A small segmentation model, trained from scratch.
Training: soap at rate 0.002, 15300 steps, held-out accuracy 76%.
Data: trained on Sentinel-2 satellite tiles (TerraMesh), 72500 training examples, 27.0 epochs.
Rows from block 3 of the decoder of a small segmentation model, named by matrix and row number. Rows with one number belong to one channel. Each number is 500 + 50 x the weight over its row's rms, rounded and kept within 0 to 999. All counts start at 0. Numbers have three digits each.
After each channel's rows are labels from the 100 images, of 14976, where the channel reaches its highest value: "lies over" is the class under the peak. Only what is clearly more common there than usual is listed. The data: Sentinel-2 satellite tiles (TerraMesh).
# convs0: first 3x3 conv (decoder.decb.0.0.convs.0.weight, 128x128x3x3, each kernel summed), inputs 43-85
# convs1: second 3x3 conv (decoder.decb.0.0.convs.1.weight, 128x128x3x3, transposed, each kernel summed), outputs 43-85

convs0.1:549456564464595560400471472448565602497494577565479500530473487465592570541486384531495464610547587450512446551485533453457542483
convs1.1:547472428518386537535523579492459433532558574442570513569504556483450519547497526495520466490496546512535596517527513360552498547
lies over: snow or ice

convs0.118:466500617579480441518488542481468408597539469491445573531463516405414493488514459486402480517456478515457478533480586473416465511
convs1.118:509515424489482550493476534527525460404477586586588506468477473519493492503464524488498590427438474539560460469558510485525488527
lies over: water

convs0.40:456556411538502525534525432511488526477502537516590528486415535482553519596552515555479435568477524558570518511584550595593546504
convs1.40:503476572486542564500465583476497460595484529428418529509591489558420447586412529451562474473504528404483521436468530452404502492
lies over: built area

convs0.33:510539441497494528451481557574483652454458507562402595582403528477529536487393491489432441545532417398540459488498577481522546532
convs1.33:521500540543476471460584473492473370497441479499567498450478498575498517453537498434650496456464562495529509539512611520487470470
lies over: clouds

convs0.6:504518484604473491534485507498502565395428532485480541557373533555559469448545491552416483459516484481531609477487461614626616509
convs1.6:507516537531516564506443509440505503531500465511523508487401512536517427507517525479435582507467519442507506512531642540455479415
lies over: built area

convs0.113:499410518469473402561449510531401563449439507498359570553481461533509515573467571450481438456616493488495499480531471589489519539
convs1.113:526423467522499460471423575524489520424517550561611515452526498468526620554534462504439460411517457496497559503466527534400499472
lies over: crops

convs0.26:520465486491492470458611538444429497465650477549468504461546492494549501412460458508512532573441474433459576537466477440421505470
convs1.26:539605517566486589521507480541505494566469442512506470475283491490474449488521539505451532545576522429488467538525578543478569432
lies over: crops

convs0.0:573472436440608525529466543496512502424530494468467500477443564471515445518477504510514524582506429488507501559525484506547506482
convs1.0:528450585496476545494570544524461521547441541352466537469452438471449494481489399503524520473536546455469484543494531463440458478
lies over: built area

convs0.89:532536435567509508531500505506567487479421594503587557386473526476551391573578591412465558461539398497547499520376478559511550453
convs1.89:476499521486540486510486501468499462534418547549472457438483414489504423589452451535429511408519480474497522461528487504587504498
lies over: built area

convs0.58:414490452471508432523534421446394435437515439388563566508532530510445485490551492456507509470535525571520507490524441517566426428
convs1.58:471515501633489472547487486449349466548568373495494538487512499578516504522500567571449533492516595470557525496485471416498524504
lies over: crops

convs0.126:486532442546428507482504480461455605570594536483578542450499430450593533432528465474494460516453498497522501514511488509571546473
convs1.126:490459544455559502573535525476587556456446450533503491508526554524478450472428521501531447429519479553447552517560446555527464510
lies over: clouds

convs0.44:459430557581456571499457459570454514527545498473417490603443457479474590493499504474524441572496512544481514478508553482452488452
convs1.44:533451453523502511473510497717521485414418466484536522467477500499501465497464501476485452480506509465507495471562517478473545591
lies over: trees

convs0.27:542508486483489500535527517431484556564474546545556499446592478468569576391458567519539553436471502407535463556457530496496423467
convs1.27:428463467481494453501528514442613478441569444419553464483448393456617516450580458543370449490468451494498494448509397459500569583
lies over: crops

convs0.55:520467488470440474457498491500505536530434462419404504478502560564519574541570512478486476554512485430496484465540489493559522529
convs1.55:523519526525532491510469440477508465406495430434492533453448424537443474449508559456470524527473515451501500492530534436471426508
lies over: crops

convs0.10:496510532423532521479554360519449601412425534427579479525436480474471490498395397392465493513528437481497576470516506590521466535
convs1.10:505482433456467492456477538477556564511497376544449431457463591447455491563479416535556380596468514532510402541439513549474459510
lies over: crops

convs0.127:525433454457444521522510425501438563503556503537428568535554511536524555488438451400461476564513490481515464473536530442513522575
convs1.127:495444510536528471463527587584533463421402494603446496559463356567524522467546528531477530535506494576467485546556520456487537389
lies over: snow or ice

convs0.122:601534454503531441492409569470402638478451476508479441448459497513456495568582441536489556502585489431481490542493451509495605487
convs1.122:465414439497544457410480475407519539616518481526628524503576481533609461463506452623467480526548522534443546410461496552445477489
lies over: crops

convs0.45:521502530564455530476562522490525546490436520537465486445513612387506523564547518544496544402460496509495530435553497665464493474
convs1.45:455504506406490493509466463448496497511543497500519463454448435494458482469459505531477484478475499475522499525563570496449492449
lies over: trees

convs0.28:479537500562437474451516520529525462472465525611496455475487535545423402438499364527460619514412475554496455501404608493577398528
convs1.28:542342585425604438532597479523583623418581535540525521521502450503476440480386512432555436450541496503434504456505483498516494513
lies over: crops; built area

convs0.20:544465403495548536506579464480450607528485482467576513511447489521524480474511432590598438537484588484458531520511415492493528475
convs1.20:516516526505412372531508499474440483479577455567462513421550493510432541442540491577490515474419441488473349531525575479543476503
lies over: water

convs0.32:477533457454499508472460455572435422434553512470460395567443471429490459507530504566474550493419545542459619404578483538440507541
convs1.32:510503508517451513517442350508462378472470490436430547470605468527499389433482534460501588501427495581521469508474515445527464468
lies over: crops

convs0.97:592459465531518500516514446556670405443530514560499579481475476554501466452473599619473468496445539461496503549513501414467473462
convs1.97:444549521533411554436433467513517527446460382337445519492549428527548517458554533470459498502499475447470445541412534420576491533
lies over: snow or ice

convs0.124:514361564495526495469530551454520480489497548531529472470499501429552475527487437549544553412520535550536429452453480434530510492
convs1.124:445545469540470491529455448532465527623440519433361491497469469516471406474379545536498412455521435440532484511500492470516487512
lies over: crops

convs0.114:483654532550505510473420435518515501506605528462453499544505423415477411408545428480474516431493509491458557465470510565456464553
convs1.114:487439477526524526508520477540454500559504629506550461471527545473490427483572512503520493574501400440475487453477498600536499594
lies over: built area

convs0.110:428496449416477498472505518566571448444532552534507519580561494548523455531482509493508532480489546528453548429520523454511495480
convs1.110:490501453506509540541537512501503557565450472488445462530440490509551509495457417442464485502520446489485451479522440462516586504
lies over: crops

convs0.69:441431549450470470472495500459416414518413526514471447407545502506481488480518425585494471423430463492537472543482588520529442499
convs1.69:393483546510472516537535480457559624581533492472545544484495481588410453475533555527477405475588497478486558529458464497430533522
lies over: trees; water

convs0.65:575466516466543509486444537518500427497529536519444531523567500608521445472539484482457464573575545427507534506499473443533505506
convs1.65:468456468477526448455495545465454379588548502447517496561430517503601423544499416397429453541523427511522446540416459544462505458
lies over: crops

convs0.119:496464503461497559534502559511393464485459489540499459519528537612484483536493516426413452485450598439515561605496438472485539501
convs1.119:503487535491536424451560462410490478510573543617498524462516411494541486477574531457567508578567421520499477500449515577488487480
lies over: trees; snow or ice

convs0.23:474438525448396572483571557476402506451493554511454556567583477536460474489570516450528494448506473595530528465447470412467413483
convs1.23:498478505545517425534454670437537413497557438504555440481513555559531489560493460517484446479491535512592522557556501522459450467
lies over: crops

convs0.51:429581445577496566498377448476463446476529469538608533499526490458465514482447493428509377494402489462382534536501580467492536487
convs1.51:565570566534439510556524477544503438492547498521428500526511465503461538467473506524483645482452493560499491524506527443493476527
lies over: crops

convs0.18:535529604461511489458511501535514486438500530445522488515424512530437529476571460440493455523552443564442515435486582602492553542
convs1.18:466539390534465477557511338526437482582414490446495576477481508497489396478428517568413493408431467429518407475541482435450423509
lies over: crops

convs0.68:620495540517519522504571544527499564535445592548495487499494539532455499502424571418561453457556439429424469477513503518447566514
convs1.68:462444388492445485515481473462524388414450475528470529468468498555577469508501430502498453530512479447452517545580523422507550459
lies over: trees

convs0.61:437344518474517446505484496455455550489478504477615417466458480544563465536439545496433454455419583487514533541545579558538475494
convs1.61:559610486521460582535517391548444393421527536505418496488598418536382541445531564490490575421462489536560470532514511482543478552
lies over: crops

convs0.78:499407440502488459537458462537489506438574553587435609529543485450466472452520459554517530535554450528479497442438494501571543476
convs1.78:523455532478511510513536479524463512462511513490490509444427471571513456476477530554521404443547497484576516540502559496515461538
lies over: crops

convs0.47:515514508495546528445399486411485547455450452553534501429546494377446482529586508564441522465529599498517433439464468469459446479
convs1.47:521435516500545443501443521480419487472558438487488439471483476546485442458515473431482483475513498495496630480514420478496548538
lies over: crops

convs0.82:481377398491524582468476426443528388437430582549467529496457533500516663512481458569372427490477521568588503492525423506515534549
convs1.82:517484490503542588456391511480582630503515480537532499514567470461452529549487493438564527494563510490500526486510470558475466507
lies over: clouds; built area

convs0.67:487541474573473538586451463553415463444539404455418451514471542505494466541443517557455472536523478469585581515571444693575447532
convs1.67:484508562595503559476513554561435473511451490460510574445451498586547435471441510492550526530527492453429533540475532553531506381
lies over: built area

convs0.52:525501533471513538409416527535535597467512523510437505496493520480529443384506510609470548464477533481567611454509515464531474544
convs1.52:481500431472527539539521502495432429591519484488404460482473522561588493547377424552514519438446508462444409556539533443480459522
lies over: crops

convs0.2:482476417480421427481552515502497278474493589520493652565497476473414492445496574451485536444550445494579524561547451485489419476
convs1.2:464528428471442560524541464596481498494559509528408477545453530537429425427518560481517479543538451481573516610600542458475491553
lies over: water

convs0.66:421503482484556514431473494585570565662546474529524488497533606476552535501463444445518482523570430563488515469619577528517609513
convs1.66:571470539508510478461486510415400465466452498620441498454507413454433558518538455511553482439427577521414507469440530536432483446
lies over: trees; water

convs0.109:474466517508492564471467405494349500587441466543432479516514542565416558483468506425480394516523433463421536447504473491480398614
convs1.109:473489488500444423485427538395489508478542499587581565426483496469458523444581528570578506549455486502575427506573504540515432466
lies over: crops

convs0.57:443416464504576493517597435452454550477440498521459563495512540494485508475497468457544374574496507510567559380530486543488492546
convs1.57:615495505489525573514566548518561451408518497461448482452511520533461417498517502557517464497477458485393408482502529507491523489
lies over: crops

convs0.9:409418625526537566459477524554526504448465537449581476499512436478477460459493500469440531542481454523570463486556537528479534458
convs1.9:462482331498505463583451545442457398513594521534456483500485550558486507504439588521506439486429460490434478526480442497487389532
lies over: clouds

convs0.39:519399622526516486491497459564447423602414471474555545574449419509516505468437373541455489534376529487484511506553491477501488503
convs1.39:548557393520431419588430508494451489404616553503425556491438471481489522547539564477450443467517548460593494513481581562411478452
lies over: water

convs0.22:533460446523484490508439409517390404400502507527465510556418470497488478504530449468563490520418506546557599543604487488492444447
convs1.22:505499558488499519502540548494563569506435487459540476561521514532465523528515519569477484438505497475461394454417483522506530538
lies over: crops

convs0.107:442457494486574468468502497482514426477554457389496504482509490481594426499448541517523485446552562445559584506606484562526525538
convs1.107:574513425512507587567450511514406494388488557440495530491556472541526521505487527503529438528547500514615481559462508514564429416
lies over: crops; built area

convs0.96:449575394502520507481515506488543520339530503465524463491515482494498475460557502431490540453597543422536528477521329598514494434
convs1.96:536472485532546509525454464498336444552486579468492525465484432449466560542548508503459598475520505512520550478499520540494462538
lies over: crops

convs0.92:414544536425470455444494380451497402527470509526518452550452485421463558521545573467532462545520545577425421480589485426448480428
convs1.92:526505453497530543629468564480509557421425552484448556514526535523522491550449417517481514446520520417562538531461492435512527526
lies over: crops

convs0.104:514378467583553541472489488472507565498465448564555512436572573484419457538537523476448442587387539454434439511454471476434531579
convs1.104:500499468464535509489479526476469459541440578473475508481442403470408519478561471510499524468494550495474604500505454466446488505
lies over: crops

convs0.101:481441497522454510468482500492469517525518534524413525527470520467491437464565584535489493392532532404535460500444479544498566471
convs1.101:541491452546519503506491513457512495460462422516442514422478459424526436462523431506581470494471570534549509537489502495491494454
lies over: trees

convs0.41:471428567448490524508504475435546511553453515531501495487585522450427581579531503525478476537559479448512517495437410454494484537
convs1.41:486495424514462507464494488470418507492587500576482501432449473420469526480516513507457455412461470514554462463414551588531500527
lies over: crops

convs0.60:521509549528474445508439437513362497511615512546566469460437467473485524488478508466544529507517502430502538465462616590512486556
convs1.60:483559524505547486501517466515520434587454508567311513574485550558603471525570486463534523523430537611484421494486510458446480437
lies over: built area