config = dict(
    model='segmentation model',
    horizontal_flip=True,
    encoder_mlp_ratio=6,
    encoder_bias='all',
    encoder_inner_norm=False,
    decoder_dropout=0.05,
    shampoo_beta=0.999,
    lr_schedule='wsd',
)
Rows from block 5 of the encoder of a small segmentation model, named by matrix and row number. Rows with one number belong to one neuron. Each number is 500 + 25 x the weight over its row's rms, rounded and kept within 0 to 999. All counts start at 0. Numbers have three digits each.
After each neuron's rows are labels from the 100 images, of 14976, where the neuron reaches its highest value: "lies over" is the class under the peak. Only what is clearly more common there than usual is listed. The data: Sentinel-2 satellite tiles (TerraMesh). In brackets: how many of the 100.
# fc1: MLP up (encoder.blocks.5.mlp.fc1.weight, 2304x384), inputs 128-255
# fc2: MLP down (encoder.blocks.5.mlp.fc2.weight, 384x2304, transposed), outputs 128-255

fc1.613:519478478469533544541507486497548504502473492510522455525496471481494550516529504497483502484505507477473466483449534527513511517483524464546519521521483481528487482488486513483506515499475487490501556492515491533498529477492482471523521500489509514504544458510481544500474516515501478490523514470494508502507488520486492459520552498487507510485507528522475545485521500494519492494530
fc2.613:497523488516475502484496493530479506461499496480515514481490486513504467510534501496514514538503514513523495501491475482523522514513518491493520477499486487470515535513509522495505500503491475488487469521447520520486500487510501502486548497493475499496470525509517499489514490506523493489503486479490495528497487524504494500522454537492524488497503507459479506520533510492478505537541
lies over: crops (53)

fc1.755:491447485490498514573486454482526505478526542517494497460496502497482514492472500497487481480491502489531482473531518466510505485450539486492509516489527534508492482486495511493541508508493461513526520536507517536497512502492507485487500505478538505517488522461517489494523513469504487503490504537445530505555497484507479445505524512475469530508499461544485513469500501496504505461482
fc2.755:485523509517486532481501529507451525498515523490496495482467508501491510502489462511500494476468524470481488511499511489481483513475506492463533545511503472480527462505488499520553510497508478513525494472435517482473463519492496559459500478515503501498512525480499468493487490472508491490479500508451509503502469501510516512529497501494481494528505511486467485489514523516515465534506
lies over: trees (55)

fc1.76:489516493503507544541485511498484525522513512486526512536513498470511508514534545455552498511472473476539527503461512476480522568477534529488502509514524475483475469477505492457481533498495531505539501479508530529486498509467479485542483521454467508522514478526490507469543546527516501483526539532479483505489494535471510427428536474510485514512522558509508518551456453445532509496523
fc2.76:484522489493507511515501484522495497499493524501516482483497512491518511477502504516484501512501508511528507502500488500497509512496495524504490495507512508510497489516512496494507513506501507485494493473402489502493506513501505525501525485509498518486515500537512539492508480517502526496509499498481501518507483509482495504528487516511497501502520509487505501523492499483476493509506
lies over: trees (58)

fc1.570:494522529469476506515457524479501472509503525506577510467510525539491499482524492516501492512519508516526476513505472548492485515464520498528501474511536519462503465494477456529503499516514526516536469530510492479543489500457502489517476484449520482495535476522479509534466481542519498497496516495487511473491495521518534495501544509513499480493524523449518492501511480486495518482493
fc2.570:487520475461447480488501534485472514506514474471512493510529483485510488467467511519499497516487489498490467524471497501497517502484507537526515499513516510491504506500474505518540500493503504455514494484460497485517506481503540556518506503505480521504483541495535485483497474518495457523507523444502490505549493522537492505483512507478539533470499521517524478479486505497522542495488
lies over: trees (52)

fc1.271:498479452528473529490475509496519525471525463527469507507491497533495547467535425498497523481557509514512503476520508488463491536455522484511497511471489496504495479537539482481461505505511499502468491500487531508518520466480534470520499530503476465526531477505519521503521510503475523447505536459476513522531468510510455463507486509538529507546487508488479449468491498494491514503486
fc2.271:480489514498469517459496467505466533510480510489510463488516513519492497519531524499466505506498492505491505504522501505525496470510523506494483497522523486508479491543487516503518499512494484490517478471416508500498475493526494521520510490484523502486483502521526502528487506522500491519501506492486511519507465502505489498528471495495508495498500526464518495523473515492495481526522
lies over: crops (37)

fc1.472:535540541496480536558502478478522540517473483481525538463557484515511483485504494494521536503472509501524471478539483494441500497506520522488481504502499519505498515466508502527545521501490562498531475462485513492514501511512473483514526489492485492493457487491519486497508502493499565454503486523559439500488523499506539517456503457508519450494519493526480483518492476479526523483481
fc2.472:481487509500492532479491486507450512484508520510504513498509516506486495518543496518502495498521495568530514469513491484500512517519516493538507512514513513501492506533499477509502528513463490482521479471428517511485496514487515513521510492517523504487529498524490502488503508533527481483513490484467510508506506496500494507510478499502493519497499479477518481497497509489493472522490
lies over: crops (69)

fc1.533:480476475484512480479512489525535545456501514530491494516528474510494503513471528471519518524486463449474517471490472480502455558449510514495531521523521554506499527473513556506530558479506533466520541511476517514548501500439501464509484512468502538491464549501523476499518475507520483535475496454488448476507485506500499501440509459479470495487510480523524489525472519526514506474487
fc2.533:504519515476474515523491486514487501512502516532535520500525495499514511506499467504508496513512506489490494516481468479527520494516530516486477524512496516485471470509514515538521493518513511484504495510412478488487523540521485517507524470507498503519488475529504502503484493491526493493507496501476473525499525500495523520559479507524498489512485510500478474518499517500456492518497
lies over: trees (44)

fc1.334:490519493524501494516510466466511485524505499505468514467486495487508509498523482493533483472520497513505472534474520425475524528483555509471519483541509461486503494506526496491536522527510501505531534484499500513508479506453497517517483515495553483526492496521517522455548529472483514469472497519552494484522444580482516493503527460526515491532509490507528543500507480446554474503484
fc2.334:475508486498502508512497491507498513494477501516500493494507501488518514489500515504497503511507504520505509494514494487509497498510507509484491503504505495512491498501495491505497532510500503472501503497412486519501496518495479505493508501488509517489499529516500505499508504505501493505510487504472502490508504514495503496514490494527493487502512507481501494503509506505493486512507
lies over: crops (38)

fc1.332:489473515472496541519528478474499500510498497513500501486488511526479519513494507473507483431510517515509527495503525512467521516513531478532543521491458475528530511498515563463514495513462531500507509488535519534508543515490503484503478469493480503481534506526525508516513484485498500466516455522480495537525513534544518496524502521499480543511490537471493499482494511499518491514512
fc2.332:502496476491477492520490489531476508499513527512497503462493514490498491503487499554482508522519528496519528519501518471521504505484536527446488519512515513492493494507481506531527500497516464499482497471445488504507524499474508516468534508490474502495498504508492481489525478487503511528510468494481482496487520533493497485525522503510520489527513530489492499511500511506448471526482
lies over: crops (64)

fc1.26:526489500453488480536544462496491541509476457526507481508492518497487518529492484517486477501493475521515487449486534513463530499504473484491511528464482457509548492475511525476555473544503479484468524518511517536500518517474551534506530497502473507493532515516490510467517525484513522520516467513518497485495495508491515462500521501491460540485532500449470506506519522491518532487487
fc2.26:506504488491493502503520518519502501485497497514515520472478513508486490488506486524502511530509516481526501540495527473516509484514530517468489494470522503496521529504496505504504510511507460498491490489426474515484477474508498499486521482481473515483521510482482494494531497519512484501531505485447511487518496509472470486525491517499493494521492515489497495512508526463461476493486
lies over: crops (48)