config = dict(
    horizontal_flip=True,
    encoder_patch_size=[8, 8],
    lr_schedule='wsd',
)
Rows from block 5 of the encoder of a small segmentation model, named by matrix and row number. Rows with one number belong to one neuron. Each number is 128 + 32 x the weight over its row's rms, rounded and kept within 0 to 255. All counts start at 0. Numbers have three digits each.
After each neuron's rows are labels from the 100 images, of 14976, where the neuron reaches its highest value: "peak on" is the class under the peak; "top examples" is what is common among them. Only what is clearly more common there than usual is listed. The data: Sentinel-2 satellite tiles (TerraMesh). In brackets: how many of the 100.
# fc1: MLP up (encoder.blocks.5.mlp.fc1.weight, 2304x384), inputs 0-127
# fc2: MLP down (encoder.blocks.5.mlp.fc2.weight, 384x2304, transposed), outputs 0-127

fc1.79:097160080062112112076090112107079148119104110161162156175123159128059153100124129113083150181066120158043101096147127140156199110136112088109091069153123118071096081206143142182119146096101146084094154074108146118089122146169109136204089163115100147099120105134097096208086102083134130116149109191113085055116160074118135093076122127127104127140100160114130108133144107108083109207182
fc2.79:154136068138154139162084152181130143134175190086101104121128117100149139134110165158145112122129132127175111139159108094108122151108096167083146119126148131144114161147053143077139135131148155132165122161147120094134183109093127149097149094126077090134136129110148171110135123145077106122150114147081141165145133157114157105161163134154126135169135099135131084151090120119194133123255
peak on: snow or ice (40)
top examples: snow or ice (55); main land cover: snow or ice (39)

fc1.625:150132109153096113143123131137155090113151130202125153186116112109139123168099159085138136106141135136126074133211087143088115134177147157152178086136125178142134156133129150108152158133107164065081110060103133124121121139114133010125118117143138111147174139119180101112189168127129125113109097142128139184183110145152147117177120129137074168163103109081158148143131107160186137165143
fc2.625:121132075138155162124116093106112157143166164115088119111172133154154118138147142127126124128115074162140170136105119176103138137132126125119126123084158105119124121147151121134097160130099119173105152117126127102132153125134093161153139104170124117158083118076143104112134149166114122100109136133138116143112136111137112159114116115164129087103134126133112099139096132152146111118255
peak on: trees (48)
top examples: trees (90); main land cover: trees (49); clouds (46)

fc1.22:141142147090156147113067140114113111175108164118103116169132117064094159070185116122175127118081119123138211165152167082134118139139124133134120127145097153156100143121098094172153170077127111122156150154128097166136078127082126136099153170077109069134131163123102054125165152107174123097182079125195150155165143127102112131137173075133128087157096129106128114122100135162177183080157
fc2.22:166132125114124168108097120118050165115156118146139118103122127108157130126141134121144145125141116123110119106121167147096128108126132114122139147103149121121128100098132114117101165102156107124116155142148095116086114132153108095116140150132111134154099140139125128115133135157101150149110160126138131116149134124123125108092151149133118116139136144146108076093129155134087128116255
peak on: crops (39)
top examples: crops (78); built area (64); main land cover: crops (42)

fc1.237:093094092158147077165155116149175104139145157082091114156174137084069105193137092136124103070177082102139110130158107172115143086125125167044069132113121191108175126128124131120098083104114104088131127155127141153142133097067128126067109121094105106129158167123132126141161156153109088134133138077127118164195096113061168044174108095094083100170145130099091134161108128089159155103151
fc2.237:147077100147117141084125120167124132151125146161095184143165162137170142127103147148114120155164127120128106071151164164144077112091149124149155149126118134159126160117151144114073134169085139118090125133111167081106189091071147102119161157140142180106129124120104192029106182150095127092082136097108219102156127141100061186099051186136080130079104099152123124068107093156079112157255
peak on: snow or ice (40)
top examples: snow or ice (51); main land cover: snow or ice (38)

fc1.635:061102150096113100144137173095163089075076068092117119133176148130128131131119211077142154134119079087158104113166138082098141117159051148208129126138128135142103138114132131128143142102121089134131129170127141095147074134157132229145099170146101169107096147121114105125158163151195136185111093178105133157143102119061160139138118172138193168149168143122178130156133093171146118050138
fc2.635:138104123115127150123135122101095121098118141153123109101132134137116106117132138146090148129155129147098136159162130151116125161157125129131097159117116145182108081083088153173145119107131128119179118174146133089133162155121128151082119129159101152142067161110107098123111126128103131149121137105166111147118143137156134142116103174127097119080090186127096083124095145139092110137255
peak on: trees (42)
top examples: trees (89); crops (68)

fc1.94:101165150076112156078074172174058150196130178111133117167105071129126097215085107156130133129156145108157084155160135130117112122175073130173136146163140116139083116116099144112120161122139111037112110139166137113135095140098141161130148114123101120131139129141145129103108086148145149145183176184152150116097199152155108110103116103110107153103130117095142106085182149093090107077165
fc2.94:158149133113137155135123135128106125109123147156104121061143110108144120122126130136137169116127122123115146139139149150110118118141166119163126121116158123149136106109161121135113122113127104131167119122145109132111141149140111138118095113143112140131097128140131095102124127149109133125118130120133128150159167102130139118124118131157099129168124176154129086106108102163143101125255
peak on: crops (45)
top examples: crops (70); built area (68); main land cover: crops (48); clouds (38)

fc1.173:094143150120149191108158155106108124084090087081129093173098158136103139118155088124105145164070109158160065171114127103102139147143102096120077112099115164097108137138177139148158077057164059110156108174130188088149094079146159105146142144116123105097128129140113120057198168050148087121143130107086059103104096157121189150157135150174083160207132126109081125089156074111104168099136
fc2.173:150087108130112150106103106134085156116126137138129125098154100102160146139127141100116152100102113164140131111097138150094142141117166128148151120152145123128134111080177124151139136132112093096149156127132116123134125100148103134145132120151145111121113137133147101136139127127127114148144144141143142158135131148115139142099103136156132123145126129141115086081114136141105085126255
peak on: crops (61)
top examples: crops (85); main land cover: crops (68); built area (66)

fc1.570:127166139104118155085100140145114147144179123138140150115091089117085151082163111075165132111083179128152167184157098086072154125153128122108134120154078111084128129132141185092103084157137174092114090142146200143151013137158158088151110153064201159197124159095096095139162122154149179108095165176054087125115157081122131113132133159131135132127189108129126145144171109104108089116149
fc2.570:052107128119133109124160089089062183134152103113117113073142099121098125117129182064096156178102129157092101210126162170150102115102113117193121143153121089174146128110142173169126109119103118150124130068108123078184104163092139115094137129158207156158082125118076145137097137158136101130051128187163123112174114097181094157125142136057123132131167112125096139157130164039084160162255
peak on: trees (52)
top examples: trees (91); clouds (75); main land cover: trees (59)

fc1.476:117151203128121153094164126182165134072123097106138152175164152091175118062131177141086142130139090154115102172102148086062126135146101137185152078121201063134116156099183190151088133107131190103151100117096182132132147181168131128187143106088118133183166087168102098097129132140175135143073103094152143157106083127158141113176114114092121181129102134154122133089145158154084164117151
fc2.476:146089089117109125163131100119112173114110132138089124068109115129125107139128117115147135129105116141116122090128145171105134138134144131130120128100139170111149116129108129139129141124148132105145156123143111103124137106132085158102114094177101116140100122106146123154089135122105149143144135119137127112094153145154142100136122146137152118183181119157073093114092167101096116104255
peak on: trees (42)
top examples: main land cover: trees (55); clouds (54)

fc1.755:146185147215182130153069148207178083160126133110144081114098090181156133092195145073149106118116129123150125123107135076124076117186107168174090126129150087118145108107088122099118124165103124086112111138117112157121114134190165169198163168105123145076073202166119163088095082150110129147108115091103196126132202138092080189161117103118140130058116136180135139071165101146153145104151
fc2.755:141112087148138104169142135140136118119125123121133112123113101108140115120117138141158125096108153142136198154170134144099123157089162154097154150154142127126132097139147126164151113114138124086146161174164087119170150117092150153101147154164127138104120134120175157166133139134105100139127150145107164195125160165103128105123147134112129145158127122120110112105125145113158105106255
peak on: trees (55)
top examples: trees (91); clouds (68)

fc1.426:115114121131157192106120146120255088149118127084140103129139107125089149087097148141142186137116144111155149133145137128161148100129040170173128130126111129145096106116095165076158140153084089113121091119097152142148108095165128160155119092126102120028138124093167096160095182088116173147072082107095161107142190174149094076154114172074112117141148130151146156105155108158156095105144
fc2.426:094108122182139144125152106162168123129152137129103151104148086112154175106126165077120141165123094118128133159133113175076112132119098154156128170143114128145120067106104179177145131119135163083147170188125147113133115171094128121065090127145131119111133144126136122148118135152172142127089130131151083133165139138151133146139129154124137102123126135117117097099094139110119159137255
peak on: trees (65)
top examples: trees (97); clouds (64); main land cover: trees (42)

fc1.76:099187149151153106111175137171109127105119189120132136119159102081141166074120111098144137102099122138104145160128145145142120123175118120123124110096120154073083157143116130093104205124145155090082068156173147107128077203108133149116150115095098177113125179144094117148204142090102124158149162117172174117179075097123074106132110120178093138112114170117124165180196125088092174085174
fc2.76:162134098128139173121136118125093149114128125152128126099148134144143123146134107108138147134155130141148121121141127160104122142110155118157154126116134121141114130096150136147120136128123118125106113131154120127128140102143108123130147130133123113145097162149114076119124122128110123136110121100146135134104147117150141133118108138085114115131154127131110080112133154144134135133255
peak on: trees (58)
top examples: trees (90); clouds (60); main land cover: trees (54)

fc1.675:109207182159136079073093152119072123150148169121142145057113057089115161096171071096134106188086148117125144168136162082103101134131126109191086187133150120158133117144105154188103085176122138135130118130159102176123077104197180089140110108080146149089131145162124136122110117157148190110128127172116058075145118150080111165138130133150144118140151087148129145141135162083147158168159
fc2.675:159114154137101091134136158151076126178103104094167152139079115144087148135165152046151124150075135105097120224140157158170060119101102086122135125145180067095100123119179205148177110123127111090182098089168155109161102080208140111088120153144180132113159125138110171115172094173121126140109145182149114149142162127195057158078110133113155129142160121133091210147114124125140173151187
peak on: snow or ice (46)
top examples: snow or ice (61); main land cover: snow or ice (47)

fc1.645:156124098157138150119155176144074151122113142116135159176099109107111019110168116111091143123126139126068138152138106147088152111162162131150152079120123137194141087077162117113122153117095153149151116130168121063131070116138165126148227115098184191116179139104062098155150146139142109141156135135135135198142106126134106146141143148116114179133134117070097160119143157111124184106160
fc2.645:152122118138134127095115117118075168115125139138120126069115106115120103125124139129138154137127126131116146133141165152099107128157107111153126138131144124134138097110159133136119119112132123112136109135148100117116137101125088108135108103153116144130131139131123144109113128160111113130118138123125140115115154114132123114133141125137133140115151129154111076101123138138124098097255
peak on: crops (52)
top examples: crops (78); main land cover: crops (56)